A small encoder-decoder audio transcriber, trained from scratch: log mel input.
Rows from block 5 of the text decoder, named by matrix and row number. Rows with one number belong to one attention dimension. Each number is 500 + 50 x the weight over its row's rms, rounded and kept within 0 to 999. All counts start at 0. Numbers have three digits each. After the name is the row's rms in percent of the matrix's.
# v: cross-attention value (decoder.blocks.5.cross_attn.v.weight, 128x128), inputs 0-127
# proj: cross-attention output (decoder.blocks.5.cross_attn.proj.weight, 128x128, transposed), outputs 0-127
v.19 087:450492436522468547492497479487474497503483549496429520476479512552522410505599460476429550450552460505448467536500512538638459531508386543505467487662599467499439508545491507555533500526469510484430499599488577446514588479534537594536433536513449508508533543514440520526682491417602561451516493500460508564460497611505502465451519496523496489509494573451461448534500427550446518468514
proj.19 085:466494464601410514470512464499587476584501526485599566552507501512495459450486378540577566525474497480510446506524559475559524453492497469470430549443529577541496592474573513439472475491460435450460464407544443455441520513447542480524391500495646511578490505526521571578455521452482411507476467548449481485502462458521519498495562474587482470526584452531503545465497456445480511637392
v.20 086:509585442432519606468426496489508484475490496525608505692485536454521524537614476504373548398538537467418464482515497485599466534474545502487452476558493424566493475498508449629481416486479495416468478399372545504557503429499564490480473516467518542514525565560504501519447513518533442487518502446574517517509501403508502462506517468403536483583509524508523518486524537528498495502511
proj.20 086:397529543447502439607507491536578464538439502463540512567542523475469509620503566551475464478512465516546436483507557488556546509520576438532516509402448509455541532460502455552578503383501481517564436497477479378545517457450438578588512502430529487514378514469587505434524507538517502437471564547477490492531498448422553539406483442494577416502554413497484542615471498500504472541464
v.21 094:494615429495547486547514497485550492500507470518613462322556445344509580481636547515456469495493471487595499495501504496542539430472544449502574495480523481519507503434596508561460532419500507514498493558522500500528539443575526545527562482428498513509457488468479485479428500524411387512467505551609506547458508464526492481470540483434622498483499471538467492506507535618453469540472
proj.21 095:483670607458452505543410474505531459531456458450486495554615478444508466514539562516490518501476596414480420578535441515419474523569465465496452485515553513459433465469421513628550477463485514451462506570553539475486546568488472483556603457511528458471558535483459442507436541535498441506531545456483537504470565509498518510473401526482568443430508437483531376521537525589496440495552
v.22 101:434464501496566401506539556506517468516496547487430495505477482470526534482575588485503495535570471566529581454506518543439531379465555515491530516537427483417557458480435556502569515522583524477475491628534511504441538489486360551468499451556574444431555421496601505496399500517582549537543485462690511540563493588465524468543500549579523473515502534476513488527528489483532502548494
proj.22 099:494520482411505471534468563493469486444436416471513563418452353644522512455521388485522427519493456492504485494457478594518595488530547448537457497516547453436551472496524501517474471507488477525469459595563566645458449545497605553478448498540506534433511541542487559559372500437454486536569472462532580490574477535619520473493453500491522521504464510545511525499445514471511545431483
v.23 091:482497581573434489533450491478543533487504444527486524588522439523470448529294617460507548497504525508502578538494465504537497541500466505497492492490528698473488507485569470449515540579410510494469533473449488547459442352513534518490630551456447458503594537522507502505487512377486572561483491493428484388555490540486529515529521512492533517552509508466525521494512451466526491501519
proj.23 092:444485499532474495473528503545598630491605553509542551459430538474501508426552531533488530553484437548533611531513566507552427589509505466519527477551496521521522534536527410426518562603559458440516549448430515459445448405524534465473471502518496426480465399470490480450432581434567572470459492429474469529497494562484462420461513495459490612444459511504519472581438604503495421464440
v.24 095:505464542486533449514476502498519479507505454560583478588501537537465572542503683515555487359498491551451529481562500552457491412488588561502476501443452613517486455421474478513403495362454510473528510470503418510530454482502532476473526536527513451447572681523517485506419521553556446481493485499496506426559495390437490491514483434497523453437479466494591515509508545485517491524499
proj.24 094:496495491430510493614473566573612473355491496454481469480491492459516522542533521525446480490453481495487579421464513517493551528550503543451467393502491413406517460553528479563528608490494507535576632561472583476412472483540518558569532516557415394523390442472429497417529541539535562495484555511522487484475513519449597465443476424547540456487436497525552491514496490522457466467533
v.25 100:523526522475392477517572491489486492496499511549522520435495525678489432520597476504607534512513485527477468541524500597467447419557458487461493468589591359553461534566519466510540486400515493520488559578500491474494567564563548536487491576488381477495505592463508502524624505498507480431501473598418503491471488391537469528510391537531479479429491516483473474528495515463471512535501
proj.25 103:546433474576578545556472566463480488555543623549466539511494493423568489484474447504514552404539472433458480455510545439517477532511479550403545517473516460537421637548537551502493487423482429528441548472492470424409514569468494568424511472565483495570491506500490557571561491516505414506432527624489505429466473443483452552546438442554520473477485517447527500378550417508535458556552
v.26 088:466384488480498510499556463501520480493503463581405431591492533589476578516501587492472492447560477552446535512495511558521448363502512503472538491535553401479492408483647512551434445385595515434494499500442549502495470505556521494430590424555492485511597545516416503536577500601540448472512539581442537540510483489493527532512589528581447448494494506484493494449520558542490519501501
proj.26 091:490513509491494390493460561490612489499483489511470455520462469505486494471638448463455474432567483408490614455515537494479483466453506465481431475517559525353517533525544583503534489384529460543563562570497386527430440544482580550432547490500497442499368486547499459477488530479562505510457516533527483464486519515498593580562458426547556468505453424520542525530539478492585559574462
v.27 097:498492525448378596492651504496506549513494587501544483480548561523482653508614550493568457478503508496524498517498497481493507568497470420492430470547516388471482499493436487401505485453577514511546497454388482505492534602456451431423509396499569493512613460484476489505453494572432481561507468473450505401535505469490524513527638566474494510496489557518519484504481470571521498467491
proj.27 102:471513579450522485437509465477458466504484560553483513456494536482547500563502571435444501521565443495472437517528410502519545393513541507480488455543538460427490535419476529515494518393505470470506520540584466499477410579574522559457475495527557460564434492494525448448565394421587561454399508467627570525493514486485520583499559488546439477426513582546550360534509409532582516485515
v.28 095:465415476505620484535643436508493509497501532441456507501518506463432678495494596511580503456463481501517470511518496518484479492500488533519451473557575578423504444469485462499471560498565528488536549471520468474524542542483454456437431551578598495466528490478400483520655478533639532506502482472372501469501490568467524506465652512501548485456496500470536519477498449521505508462481
proj.28 094:488553448436458521461549397563521500372536459450492495430462511498527543468506379473462585504418518484520554534403464505486575332568476477516463451500500500468470461481545559524511558496529510475484567501568524548462456553516609460510451490492515443516481501574474455472536492412479568558441555494556528549484428495547564523498586499561435500501482515635529439517499480508536557577393
v.29 090:476497489507458415517427499511486484489506476527451451574494498490424503528495421505589477586538528453444490595456506514391502458510524539463448487555581590507523484535680488515496598503706488468575519434549537466500441537468408448482461596517417476508414438501473484504592491538472494468519459535435493572425506485478479532554501469467492521454497492502550510506496569422532491466508
proj.29 092:514474396534486405512551475482399523559524452574514457463499533492505552464505385512522569425468493465490552436425542497518413536549461519447549509490423516533540475535572589563518508414443558483526489454499467578526467424553506447504557421477470524408502570536516444534487439559489473523539570575459533517532458601473425582588473448432469526509490532487520377441564539475542587501561
v.30 102:545444567482514439497472534480512488505490604504612539419528480457477488520511532539559484384529482526597587533513501535434466462508473475535576513453511504491486489396465482433448505377426472443505512528427513477474436585540440461493479399559527462482490483490479508510474518550495625583500502442390490481482500606569506487512540402466490521665493495542464539429498593552480492477488
proj.30 102:537501478411508529523474462476516526395504558572541465523484528529412438503492531474507406506455491452405494495570440502403494551557473522456491377514565545551574462454421493467491529568532450617545473481533520553512422462580531495479466447548489475456517492648468504463451509432498560516502472386579534529563440518371509497579485496591495527474567489562582539486478493542558489529517
v.31 088:473440494505435455492443489522515485515503536523250447513454502499511362487327509463627515447598473491505492549474496477561510563495476486530526493488525532554495540591511530465508552497488476490492479602479456465497423511500567554521541499491466457519517573587506499491519498533438408498486531586421502479546496562522502571470463470498385527441494510481498466572494546522449508470507
proj.31 086:536417470660496498381470600490534519534528503524540437521516504474464516409525519471485498490489533528474634488497512454509452565430450574441436437532507508467561512539539518367526448553453468497576573513486407596497490417544497502504462467508556463562523458479406516565487568386508484461512455491504419506484531565531451454542582455470546532442554569443464454430513522499480494551528
v.32 095:427588564514542513412490559464547543513479584514428553508528501464454580466478449497498473624495534497538548502465485502475520546529520553501483517443464503454591520413423466509489448671475487480456515349568571526521411531422524536505523536499520500554550421494564494497403464564514459581475463474566527541406512567445492461555505378503548503510525550464492451425498467490565507485487
proj.32 095:616459514571614551560486510525513550531514508566451571513488522536450477433475523417468528522503468488523432488478410436495484473431592483486474583482536617493545558497457477565384429510450420485498495513514440453475537515432514564544507494437543601523515519469494525536428620393504533497491527510498630397492478485505482555510513463458481463487492572413527486415569510485401458508494
v.33 087:623533468499407585495580499538521482480504628372555423533504572527524491515465621509449465490527556477428496492549511508543529430446530537511442515498476487443538474595501503531533469496474539454524500530361535491480424470469494504459559486552520505416583466504527504497477492423535559496520480596471524482639485584514488458455566408568435429576505510497558525493495413555466492491489
proj.33 086:548501470384462449488463565388550509510458510458514530451505556488522416521410502555513540521531426473482490406496434533419566554578536546449519432490556526657493460488466561542575536496514487488480530497495601508581499442571532523566477500521527526497430560467438507523474441581476584477629474457436518553461475515426505482535393521495439579452532430449489550456466570524475518478472
v.34 087:627522438510568562485447499466548449503504550520355594572478569473449528429534489500475440519418510467490478470450493484554558534470549582488621491425622449441455461448513545521564568581562547460474530483506491485488560559490547515530535520411536528540469466446480484507407510656488522541496470440560467511529526570415469512503555517472557410435499485518548471445507473540497485488491
proj.34 088:585455515508487534509495505510436523542582430368537524447533504503503404495457499508519527418535573435514421472462492541489429468551520471416551566551588585519520544506460497502487494535488493469534457533539467568485508495418562593519499524457538560534499509382563514506470574500463466498449490523485548439643466500456476520367526438443553544489435446539500456506458488440502655444564
v.35 098:563535551433367533478602503494543508503504531561615478355466482425454570449513482533476439492562505500364459486531510525409507510463493454420401504493424541497465483519524525418561496572573441481485535459523533458476448407507486484441572519484490447490632410477563494475487500539441538495531549487536535433489503462487518513490591432391486494570500487459525526482486407507501480501502
proj.35 104:588450586469507463505471485424456503522475422500432532538472553532478515527454620499518425573488464577591459567493506496507520479471562478429508544491544493621507458463460409542474541416393437490536533479431613506522469474477566513536549523541535492547439557477499497479621479539557492490520504357477541533497448605443447429560514470500416567527533463460452442519548477539446443494486
v.36 099:425516488542461517561507541525480505481507524448423603590506461462463382507530475523568493510423464475408519574546523516533507511492505578465546492559521639479489489533504463330419590454513540422541491535397427500540454433532467544513495340480466507475523462521506497502408495519556560535459522488507507487572512521531503504478543422528495425446488534504629531562527457474483475506543
proj.36 096:489482507426442567496534502549522539450465532442500486486482483511530547560494466621524562398484525494492513461468579533443537461550589507455564495495640540539455495447450481493414502488508515481564512499526550610521465596480501431520442518506525535465496479428416539536492407581482465449439584573463579539568463440522505499465436436517482558485502449460463561529554507500506343383445
v.37 089:549440487516555470507492531499488477499504456513370510489452615378609531458441521454551532522569526471394460496531522441424511514520480468479504504515476455475526478474441457498560638472607496512550536491671482486498507446478473527530476557498453428525477433404433509499567529536438497457473513486522488511469517529587495489520397482526450506477471523537408546571481550357485478562518
proj.37 091:445475570466526527519484502574529440513433468478531566512493490496486498510517513400475510504467539505495511473466546502531509450505587414567516520473448537451476562455557517574480568490557537531557483558530564630465455563432562528427571572500581429445477536417541490548470483417437496464365412410515461540410484621519484564474518486491539450532506498412448416542512449429540489406525
v.38 084:439436439500469488579479515481491496508492437638591522529483620640443447523521458501418562584439474527461532476429501473545534369522478528517474514501454466394430461483519490496473597551532522468441449508529518506507599484591566500504374467443479564514491487449512538483521521475483558534478472528519461556523496392516534488538488538635557517469522432530526466414482446523485487478496
proj.38 085:404462518589521423438515548516488491428544566483487548398517530541559524485510469522554492448531559552504479505520458540459410425542425536474403474519501493548525520521485452470448555488511488488533559527465390472477441455476513488572513513569430495535585487492454406434398441500479600609555432508554516448565444541535482457501581461483456540530468556660507440578546555453480529504515
v.39 091:367574464527561451504565518540489507524501521498542476567482489561515496506546404493538452499468483571504504538507471428428516383516462546505490495560595496484520504463407431352498590469439513555494504579482562541523559593571483517435482543567460497527671563469530522518552503554504425568541509533519496442503488539449501475534562564581490503561532540475595501456511551564566507498475
proj.39 092:471453514537498511473542576508513603470448554548627444466538578595564563448470480601512529564486463576538480448522429458443442551479527482387463514458417500416445542508508549398499503434523468404419480495460516447475456602539457443452442535529499560439450464533516507445512522549568536520448596574490569456515495420495478524555479532485476550496520531433555444538470562471537444469548
v.40 084:498437503569483511492436468479499510500509538692503518509486566579505505473570558521529546373466460530522498468445491544502510566606533552493562472534522482493590535496485510586488541571567502461481545481490421559492583326460627503506575505510548460541470563592440498502514575591496556446461541439452458444535517439505505573456512499445472466565506497564464526467530499512484502516511
proj.40 085:507497410532523550512464502570350445541491572491510474585459466409533515585548454469444448508472550475509488600445567544511475535503466445423512565547495489429443448528587451401528487507468618475455454525485485547513452474483522553517484441481492511531507538476511453507478493508462480551613469411547453545571460549635544560522537433546459510492437526574409564442493562498484577444479
v.41 093:380465451551560524484545441509508535502520477459451601616522538498517427477547477516476482505485476496489376461551486573474508437555440562546583469526555533471516523550370499488394582454527550443498475560492542534503552378506550600443491504525540501509430501567473472512591470597625485537491512491550492512434522565434497475455503550598510544440500484536440541550525421485504514507511
proj.41 093:460448505508493589512418530522548462516578613517511455545416472448518503549491473490462552502510530569553396476527571463407544473531413491484532468487600537412417566472502482427469523441513535540519495517572468447481441602515514548480442511471600485422473475475508506529397411506541527515508497508491556468519488522550548648426510499429506482394489483512645573486502532502535451461484
v.42 096:352489539466459427492479494533486504494496582530543432622565539540503498511533561485457362579551514528319531548592486462452484531496485537460527488524523500523479478457401541526439549529467522472452550544475400536511559536549586422429522463487429530464584455464483497510579535531441491495483524495423492563371496426480461525465452501567413519493485450512485500501513554498476506506495
proj.42 095:408545506540579498504460494536496522507416431545509545619470528505574516505474464552507538509493562536592559451474547587457452528468592452390494538421524536480421510630585539463499506477438515450509549481420507515414402523434528554536513525523424490559463508451499493461471577525475609537475483441541461409452467502480613461479470521465427484537499449468538447547588452472471435465480
v.43 085:504519517507404431523519514508489440521496522564533537399514436518445477507550475482518383553499516492518536539516511509447509533462471466489538501472455393518545571421443414405568489552516464499559524495434520516545638539541549552527569346491468537535514454454538502483537480620449506497521468469467483498442501387574527461556377511471466511553499441443440435512474613440443478538493
proj.43 086:449562534465506496497393445491475448414422421513475553520542488584508508453480537462457511445493574548578559581497505545517416517481650490469406569435532580458494488519505484382485461465438514504497497497539450567464421454399490510399561475577469593555514486505469537496509554428464536553516561515528482501511396523492537456498544587582454468514539506510493408526566560472507476510570
v.44 096:500492493478480576491581503503488509532510554396496448497587496530492443437561505515486556568504455407550554480489510507579480485510450428541600499557516435519454500584411485496531515455465529534615440619486351536519567537508443401407571572447450438507437547482560478500430470477584517483518511410427524453511491582559519514505468481430498539461515545534462447426522574539487499465516
proj.44 098:450561534492414552449548435434430446493472527526573493513473544494415465526494532506441487494567523520544485483451484477510529601440409488581548476450567461420588603550500530409527521581532562540485477517464594474461479475527516361478441497439518489487408507555467565572469529544453557417460515558459530465488523444476534464467475576415555445471581502568477627473507476526548512459539
v.45 081:533623565530575414512449494471496553507486506508465407488568491451481571507621477463551406452471538491626607563471491529461500553517485558580504556490513480593488502484529510423468492480468467518556507591485607500481537563464539473486579476503455518508448519419474482476495457581447492564479466586470528597460491610521508547555521475446430527479502541551504504528482634531530481408489
proj.45 083:486521454517417488454485511562501562533420449562531577551495534525499536434484482485487518445570472442537521546508527511508492452485536517522558580445377551434509497613520510466562452478486499489430443532530489475449557483541418433468522490390465574390449454515505568520541604531508395563405511511482504530498515450499486524501466488587532506539562375368476460589539551446577491552534
v.46 092:582522390575575629500557484501516579486495451457467424462514536455556373462421497526438486521491502458476369506454508447483526496431478477470495477398556447435414582603503441470540568476471518557494547541475577492510469531528518543514499413501474466586606521473428503483504470496411489580431470531573483446539495588481492542506457488533521412488517538512481545526492457569437478512480
proj.46 092:589472518408518527517547415464527556495427481439527492375529572526447415460477484550562535458522454578486516495513499465454525569572454491519462437470472531460566418515424562579515627498505549447489526557474500423449489576409561527524478460499564522502483500441513499502500431524425556465463528496442502544531465522478518535494446413471517605459480455527595393516458534527604564460594
v.47 088:523464543581536475526482499475498455518509527546516497523544564426522502469564547502595552478540484514505560517455496460525486405586499649513405512541547512483553502536548482475588580513611514479411531676542503544488583476509543557490552418594455440376509488552574487503509520513475544403448540504537514449526518542547529560490540521511357515481496434546450523525524531538508491507507
proj.47 091:397524507524463509449477484526453501519413489539558491456566478527540571546536480440468465513529454468580478550516533565406609458597561439509486502476440449455373494501573429517548538471506594508439511509536575550517494527536521465443400563463516504456446492411459544587473490495551535537580446476431476626529437544519528589494443504510459567509584491472397532467463529424512488507439
v.48 087:465504501555528527483411470439489552499496363499477610497544474426510411505566346469542493572477507511497492567481531418518449496510502449499576514451484511465602579500568505444535501569523481507489542530434514574528449608467551548588510538504399460479513470580508503502554519403607482588498541498453499470506476611549499552511427586491547517596503415516448486533495503495512506492519
proj.48 092:547487446372552492476445464565480534458495491467510481422467476552455501564540567518493414503480396475435490478470453529533427541576557443533537429516488553484547542500528521516533650464519481495425528504525470385563414527503473426487466594513494520443489463479600457602503427484507482561491554540560484518652567513468536547587413493514519462549383478500520511488519504495461489502558
v.49 088:465577471450452477497515506507497510476495497520423454416561430569488507493504527494518511421471511522554494541488483525569497433553605481499396480467483482527487440551630514596568551530527540506487601593560476515503421687529441430543514468506520513488517593625512485508472538482354534468524446479561477494516508518516496533531543471408452509445490526486454490571514604572493483526483
proj.49 094:519508494581532528544568381554489508443502454547499514588561452439451490475502436521488485483555457464402534475537475415498539482507557440499448526531411488561564500523534516491535465515441556481578482488439484540440589440427480452572536514438435491479583533439489621476549470524461468517467583598543560512488511459523520487417496423576525560468565544454534407602370529448460514460513
v.50 090:617441455458455547489595513512507494497499440518580540502486409493545501512520449516610520510484491564492537410520506573482536400493516380501585490456538447540478512518561528458554469499534511526560498611601543451490526462493493550440622435431518466391468624452443493510464470513454505483537510533527500436500496466436514466491611477454568457578505496491514484543513442633437505492498
proj.50 091:501548588499421402469569435544495528529426515444535520558510423547512591456497497446543433555460526590484511598451570542421447578539409473469479517481484436451454508466556470427559537546473503489614518483496572546599467461552564430482537501604481494460545534517489513457488434524421482487469471466432469486473441491470465535475466433467569513494508554493577501526334508500569548517469
v.51 086:463536492477504546488603477512500550509500497421407528527497461517486580457517554506541456579414493582520569490531518513598493492499477528530458502416524462547373432561528501393558450518476491466464421508494522475491550485471539381494631456446352545534469395393483482506475481519451503541473591534509493507523500524509505485468553552534370518416503501511414469491500611507470489509500
proj.51 092:538569526498488534417585508386464571571504452482457516427484564454516463488510543518455483454577478437433550471523528545423530544526512547536503519546507530481575516475449460531539356536534587512515481505532608507437427526597463425523377527565411482451517434493449559573477454517410503445504454510438517496460448441476494565435418466466488547539534551447516581529565503558576487503488
v.52 093:514523491500523544491467554464500556469507405592538494492541444576560483493602402494404511495459486520433421444489516427546496523507500536478503499424511336512416477546634521578460460539565502504591490450454528491474438477478540534547379503448497446546425571524504489490441493428544468559554473525669521559542512502495494449520422559563470467483511522478523492493489409509497513486508
proj.52 093:576403503532450518569528569572545524517480514454500459483480508530498429532500423484543433462475561549453498536495421561469455544481439546617466505530539511432568439496486493457478577468495522484542523555501430484576457513426490430451576440561559418443483481506520504485632434462542518519524476502572471478537376590475404447443443436574483605425505490481601554501523485456528555489544
v.53 100:496515551429451485490402521547504477516514423514520508463523488556458577530463407492550512437501469468589481464499526450429492576460501467477535509445422594492411535466466495565380480494458488420560514478551658547530505468443281594509422505507430499544457525457483480494518530479474586457484441411547514516509499515571506453502473434421505535499482507492449494490487591501509519503506
proj.53 102:435498515529517571507441541444498507461461593492528464497462522549515471512535473316522459491475489403484436438477534494457477569486553609460520470482401475515599491529467530579393516518467456485556504422482436480516556435417518533441498496568467439455453587479501492480413504549550496501498556495521533467598560526679518413494551560553518488486512514490557504485501572519551530470546
v.54 087:349536436590351566461576531469486574524478506497522444524524439517534545501492605480487496568462477505483470537486510410493502548487476520522505487528561440552556569505482485637524565430453507478491484612595494520484477394492417515572485520399361495506527512524452471500470554445491559517437516446563480559460507538571515449489475550386533499503482544520486490488510548557531504510490
proj.54 094:504485552413510566573472414561487498439415566569492502521467550443529482500530480523394481377518523455567535488525527444503495605475571516445518503367495473471602514528506545526547537455496504496537455532541591476482503454509479440444474495561452503530529525509442565445539522496398563419539544519471535468440413487612514481473451421520418535522521492511622491382512536478504469489589
v.55 094:531508520509601435466420518487487473492499477516580460425508531453499567493564487486531438636442491436426487498514521501391442549482468537481404518441536460558455520437579518491511636509473490543531561515616318526475500621472524497531445499523403443515603516435490496507467512530569419428479494474526513492465498435459451527504480455510531464398496552549553511485479496501510514504516
proj.55 098:476511471510516498506499519434417513431498502474549482500573544514572502453502480583574493431463536446588551518431489474451565484422522494518518551597471513359574432502505562467539500494510476546469587474365589511489394515455497462425433561446495404560568547499520515517517601523516503565431518485484511487494426565474375473515559469598520562557459448479545547529555470481439458505506
v.56 082:535464503551413476488489524496510466515510535499468511521537547406363538503561559508483513522475530524485516506487505445463489456480548554479433501564475467484451440468549537503440582497640486473604482486355486545531485500481433446534511388541401497521374398393550475516441512465603557483463478452481519529642498555507524492485431503505565456501487523558499506479509420396490496521481
proj.56 087:535511416446511475522453574554540408544620526476443493450507552438482443580539479410500526430552499357468552464509450540508490468488506546568600481523580567570559533523441459420454550477503506462474550462464478555440442524455533499522525472603446527540419490533546449474507536531465546396548507505517488457530486495532430532450514508487489504587466449548436505526604607502451414556436
v.57 090:442447473506648542506497506525487487483514586389493442529473433432485528477551584496541477502355495519543365439514486508507491512544504542475607520478541486509473441489520488653437483417420465499489482412420378426488528492458429458523502507551549475525513520472411506508514495427569512546498503510484511540452496472520473437472513534492519491688520545492454495489498525516484502472527
proj.57 093:540468493514529494496451505516469541623497509507416495442436396472540487522479422532540457505492526483564434455558564460447446601350466583483487545553523469485528464520567510494574451532420419524572455522551519521587533386374465486558441520502514498501502502557494531583508525443548542444594492479502518584424461521526497515476579543499483367519445449530539551420494507512479479546520
v.58 081:469544519490439481493400453477508453515499580554519462634481405529524431559565531506487446509508546545461599548525467509464513518470588515431625516469484515503509490410415460472514395455423432486502468532438629537528466530528545483511609536396461575514589459495444496525493496587430481512515491541519525466456503429480477574472543456489484421614501566494555523485505574512551497518485
proj.58 085:545532508479439469530507426425487528598489415520486476501519570571498545417507544507555508472458534479459531524461497575493397536498472493352438491473465492437433542546528440465517399525561528414571465543591527396493478506480502505470471485454521593493481465574488415531439591519537465502550533565418542546512512566458575538612458504481478437461479535467495470501440506467544539632578
v.59 084:462458394516389494532542525455496410540483553576534461499493440547519479516585524473471502510413481522414496482489484388503508443496535520491556501520527330562509499454376496574531499501596508462559488591545543498478450456617584429529450463421458533532391494539537497513413530559428628462476577405501501489555508483516514519481442525459524524506478461492505487499492459482488513515474
proj.59 087:546464503428500480617519489582553417462521587488473488516503671500502455524461475489461470492483473525494529521500427512476459464490488490545514455435527455447501527520455431358510527484539553415559447526567547522503550497514554569383473462569540570526486415514466546395523513545438623434526454534492450459478401529523482438498486471562431532479570570558493499572474538445466534566501
v.60 090:460463508479592427488538569514481533497504554390543484526455540478535559537491387488482500521486460507384528483544529459482478441533462422507603493483530463518555492521331471463405524504350501482510570489587464471532466540435535448468388432479474553438564556482462501500511499495450571519470505431568508509473497552545473449464476452493465506362507497421566477516521394547503515499499
proj.60 096:537480564473611476503507458469509524390432501528556478504469517559608493471443530543520486587438545597506460470447561475424566522421551501507570450519564432388522513498478529530493496464500457543465476503550477545481493450447478549463460477536556464521543510403346485536526556602460573507422442535462542436495459409514509445563490542547584471500514506437545537504554380503497582488466
v.61 093:577523475520534523458655460505546489501491479394488451457520558539423500510573495511499492558465485437519465451506442573522454455456506558503484502417602410468529534531488512484508406575561489411525499517465545487495517484616442566477549524629461518560482423521483487530575545482481488613530480482363528468513503517428502490460573569530508527468498515502476531455505383630555511516502
proj.61 092:514500447564406489535533508463458563486500513556460533473431506526506458464454514568452501566567419531640575595422550488513504592522395559553504518504470614539459549438431449468518537443471457582470496493489485483501518413518484436571449487533445459459477443521470583452548404575486546504490499438448466384471524502466475545515508485514487456588453621533612472516472508525516502525443
v.62 094:487487509508612458521458449437522558500499470489509460499479440434470450512621478495600510544459546461558570494544495449482476458497500593533676521476532596524434539561407501493538491435570494497473508536569456498512539444512634435525589645519581477453401462524506512505499506559542410531507495433449514429502490523393493556501508551487545511414495521527530491523506507526471499445503
proj.62 099:483545442498483510553479501491398528501524530485487516553528528549510534475541507509406461494446480512516439460436539595462459409517480512539573535583536495419508459536551454367585597528447465594475495449545534501439540521540541573478379562416587501430450479512454492577487486529456501525469518519451381485539594473449479500512519496431490458431478570510444486519541447623590466569505
v.63 095:529515417460539482500337523518497530475508446506526505553469477593475395539625600511430496431463485466476555450503503387561522428513443529547469479502485539475497456567440559512569473562422553520570470519351610492515521596495528532534569428561530554552554592541526479485497508478504554510506496465528491491506497453406473498484407550542496571428507487497439524535530564501473488479509
proj.63 097:523533534490412552478503441422537469426516464547469520447529516563447414515478489537572501518493510483450396418491492486524668561568415520515477513550436517523543546545555481529489546510522497391456541428556467530441526520440512540453433486373509541478530489423494485489558558528515486556562415530564457577527437542465521509448455532546478489397526561529521413539528559456540580406556
v.64 110:492483412496501530455465543542497531495498478567392500410515477524504561476571470510556467411530510548572450390475548431506506479493549554542483487551559550492462470490553495431587441536467487436465540471532505489533534580443430575527518502509611595450596540496481528481530528485426365507507509494582492445581469530477523406491401431481471496491506528351474469476534600557540475457471
proj.64 111:520541460500447552498487402486511477531493434465617524407493556453577474465428569488604396532462427512542541498437595546456424461529442472515552499507571429507457499482552559537578485504459501452546513460548390481468446582465514502468505539471446499397544492523544523545602531425449561603450549528444519577478508499484512524508463525531466469473575504532510453359479546580486478455519
v.65 118:571498425548445513434564479505518557497503511503342550441456589481487490453493486545476568417517502477458543494520507581369587483503485520504568501522501406491460449450564457503486507504477579545433535489525495465480535630485468473425514520387456556465479482346498493485518447570501442492458470582541523491577493496518534436505399526522403529617502559542534520475509550507479540490497
proj.65 108:542534548544513565500492594634516492443598446507527518387498521502389438495443552462497544578492404476472452578541625601493553467488520511433523562491478526504518464462465514463471526421511410512596477535527463538516478549509493436482432523444440444521515500559463437526468495569549520514445522613501499575497419477451541472444474551507395500473539489546543472476398524471496409537493
v.66 101:462535433374473417473530464508487538501513641609481563410539456453471509466559495458526420549404495486540510536453475473494485499553507505548430493491603431492588413495477484445462579436488502542572544540428470496435549546438472443516386509591523651465465501531561515531547470438482480469494524405476536511498517519533478449470468464469494511479503473604515510436519513430544523432485
proj.66 102:537488508574524462509426441502572452515480439469510469501538510492491560561517375428489537536497562538470488412460488536558403563522486502403442450469527482492487568553364541584567530560554477501454473472531527503549536524476488465461466495563468507445601491403436442437520486567539565545552534524433508490466549531550462525522483579422493493495431452557423597514410540618567458520547
v.67 110:445486505447494495567501542499461639514504472552501397439451506576483486504570478490550386469496488502488501508482512609446564440580472448474536506465440503522392510418472542420549430479516474647466493496610518556499604479539537422558472483500526629542427470503455514484477478438517450464506522423508505497508490404391541488484427523520528479498488503517549530613468560485464498536477
proj.67 108:557450506531496522469503484427529576458497514479535517538582521493523513492449553445478493532479522418426485443462517528507511501553444479462449574500509446606519463596491585478495488342514476539587554526463408530527461410599402493454489447469522513580476366510540494492471544410500475547565518607393497530476483502537491573435414596477491508516492499524553516482487462492622517496554
v.68 108:500540626452463514495431489533508510489499541499548500472525528524519442531444525478501392542503513558506452540487503569340565498536459419510528511495417470583547569500469502503537526487426491471554584557426528567467537581556567540521478444408472552492479577411421508493523493454447379449550510527456507557434484407582531489450423477568546572521504444514556547377491480471469506488502
proj.68 104:514488413502452531461484486512495527527518503483550540485594460518516448538529523500476407510550624539446450469542516400606503471513424542420442499513512486568463435545495505588533567519541519476668465544623497557511476483552506424517470499494432460533544516524488493524481403495461558575549505373479463437425499468484476514478460521509526529535454485455448469465461465403458484611615
v.69 103:467514422543510539474546504509494497491503525477446592550522479447574515506512577542580613572455462520457539492507530499433458512546507637511465484546527423441505511564464438618471560431577502543557487457453526512547570590570523494520562549392486598488465550567536496518543538426502487604454530443444529437579499533435511540477445560424519542543494484641528548471551510474529510494513
proj.69 100:514489521638477458519530522552556483541493506475433540487557486437437492504539457498564583504430471530555561597566461587536446532409552551414518419568514435478494513459373442522426508534585397484486499421540476555461519511522510519474401478596512513495478511432464521432424502558556425485466460515483527600569505465585536465513486510540452513413515522517506546593446446530516441503462
v.70 111:415513523582516557488424465460509562514478421465482420540392568490625585543548485528509568485515472497422589545516513497532547499523463558472571524587483574532446566489491504540512507582438436539483494435513411399510377556556584400538556566390478526500560482574480507497548531537622523517472385524514493482465491530529496536524549474432496513507478523573515518524491476488520508476508
proj.70 110:516518488543511487503556648510512490459428441536448562465520472487513459399529461559428568447542425414532590505564441534472455527412486536505492542568487565424539431580556455458471560476498505487445528444503525525575444551501466513448476506530514425516478450544568515468512500578477497426489455539481428481570488496586603573460499503503485537370499593426529571575516499396463479484453
v.71 101:560532488435489457514470585435521423491509498425546543507444541402556488487479428510439480613545503478471618538485497471442513439527478553553523513472465500451521492479490466382505484519470455496489457408489385411438484579456535489470412408437564496470529486463568467480427534602527591533504349475526525519477504456563522519596566507439536576472502538508530534515470478511521556584520
proj.71 103:438453453600480528575555555621537472439483479592468495553487488487482406453517452552476502518540529456542516486614474457471569582588445451450429506532466630459474525544426499428496548537492493433467454554440461468491591500472425474491494500441517470491476491578492416572526484490508446474557471479573470437539469521509594558556544439425484547487480462499510452552481604542535478513383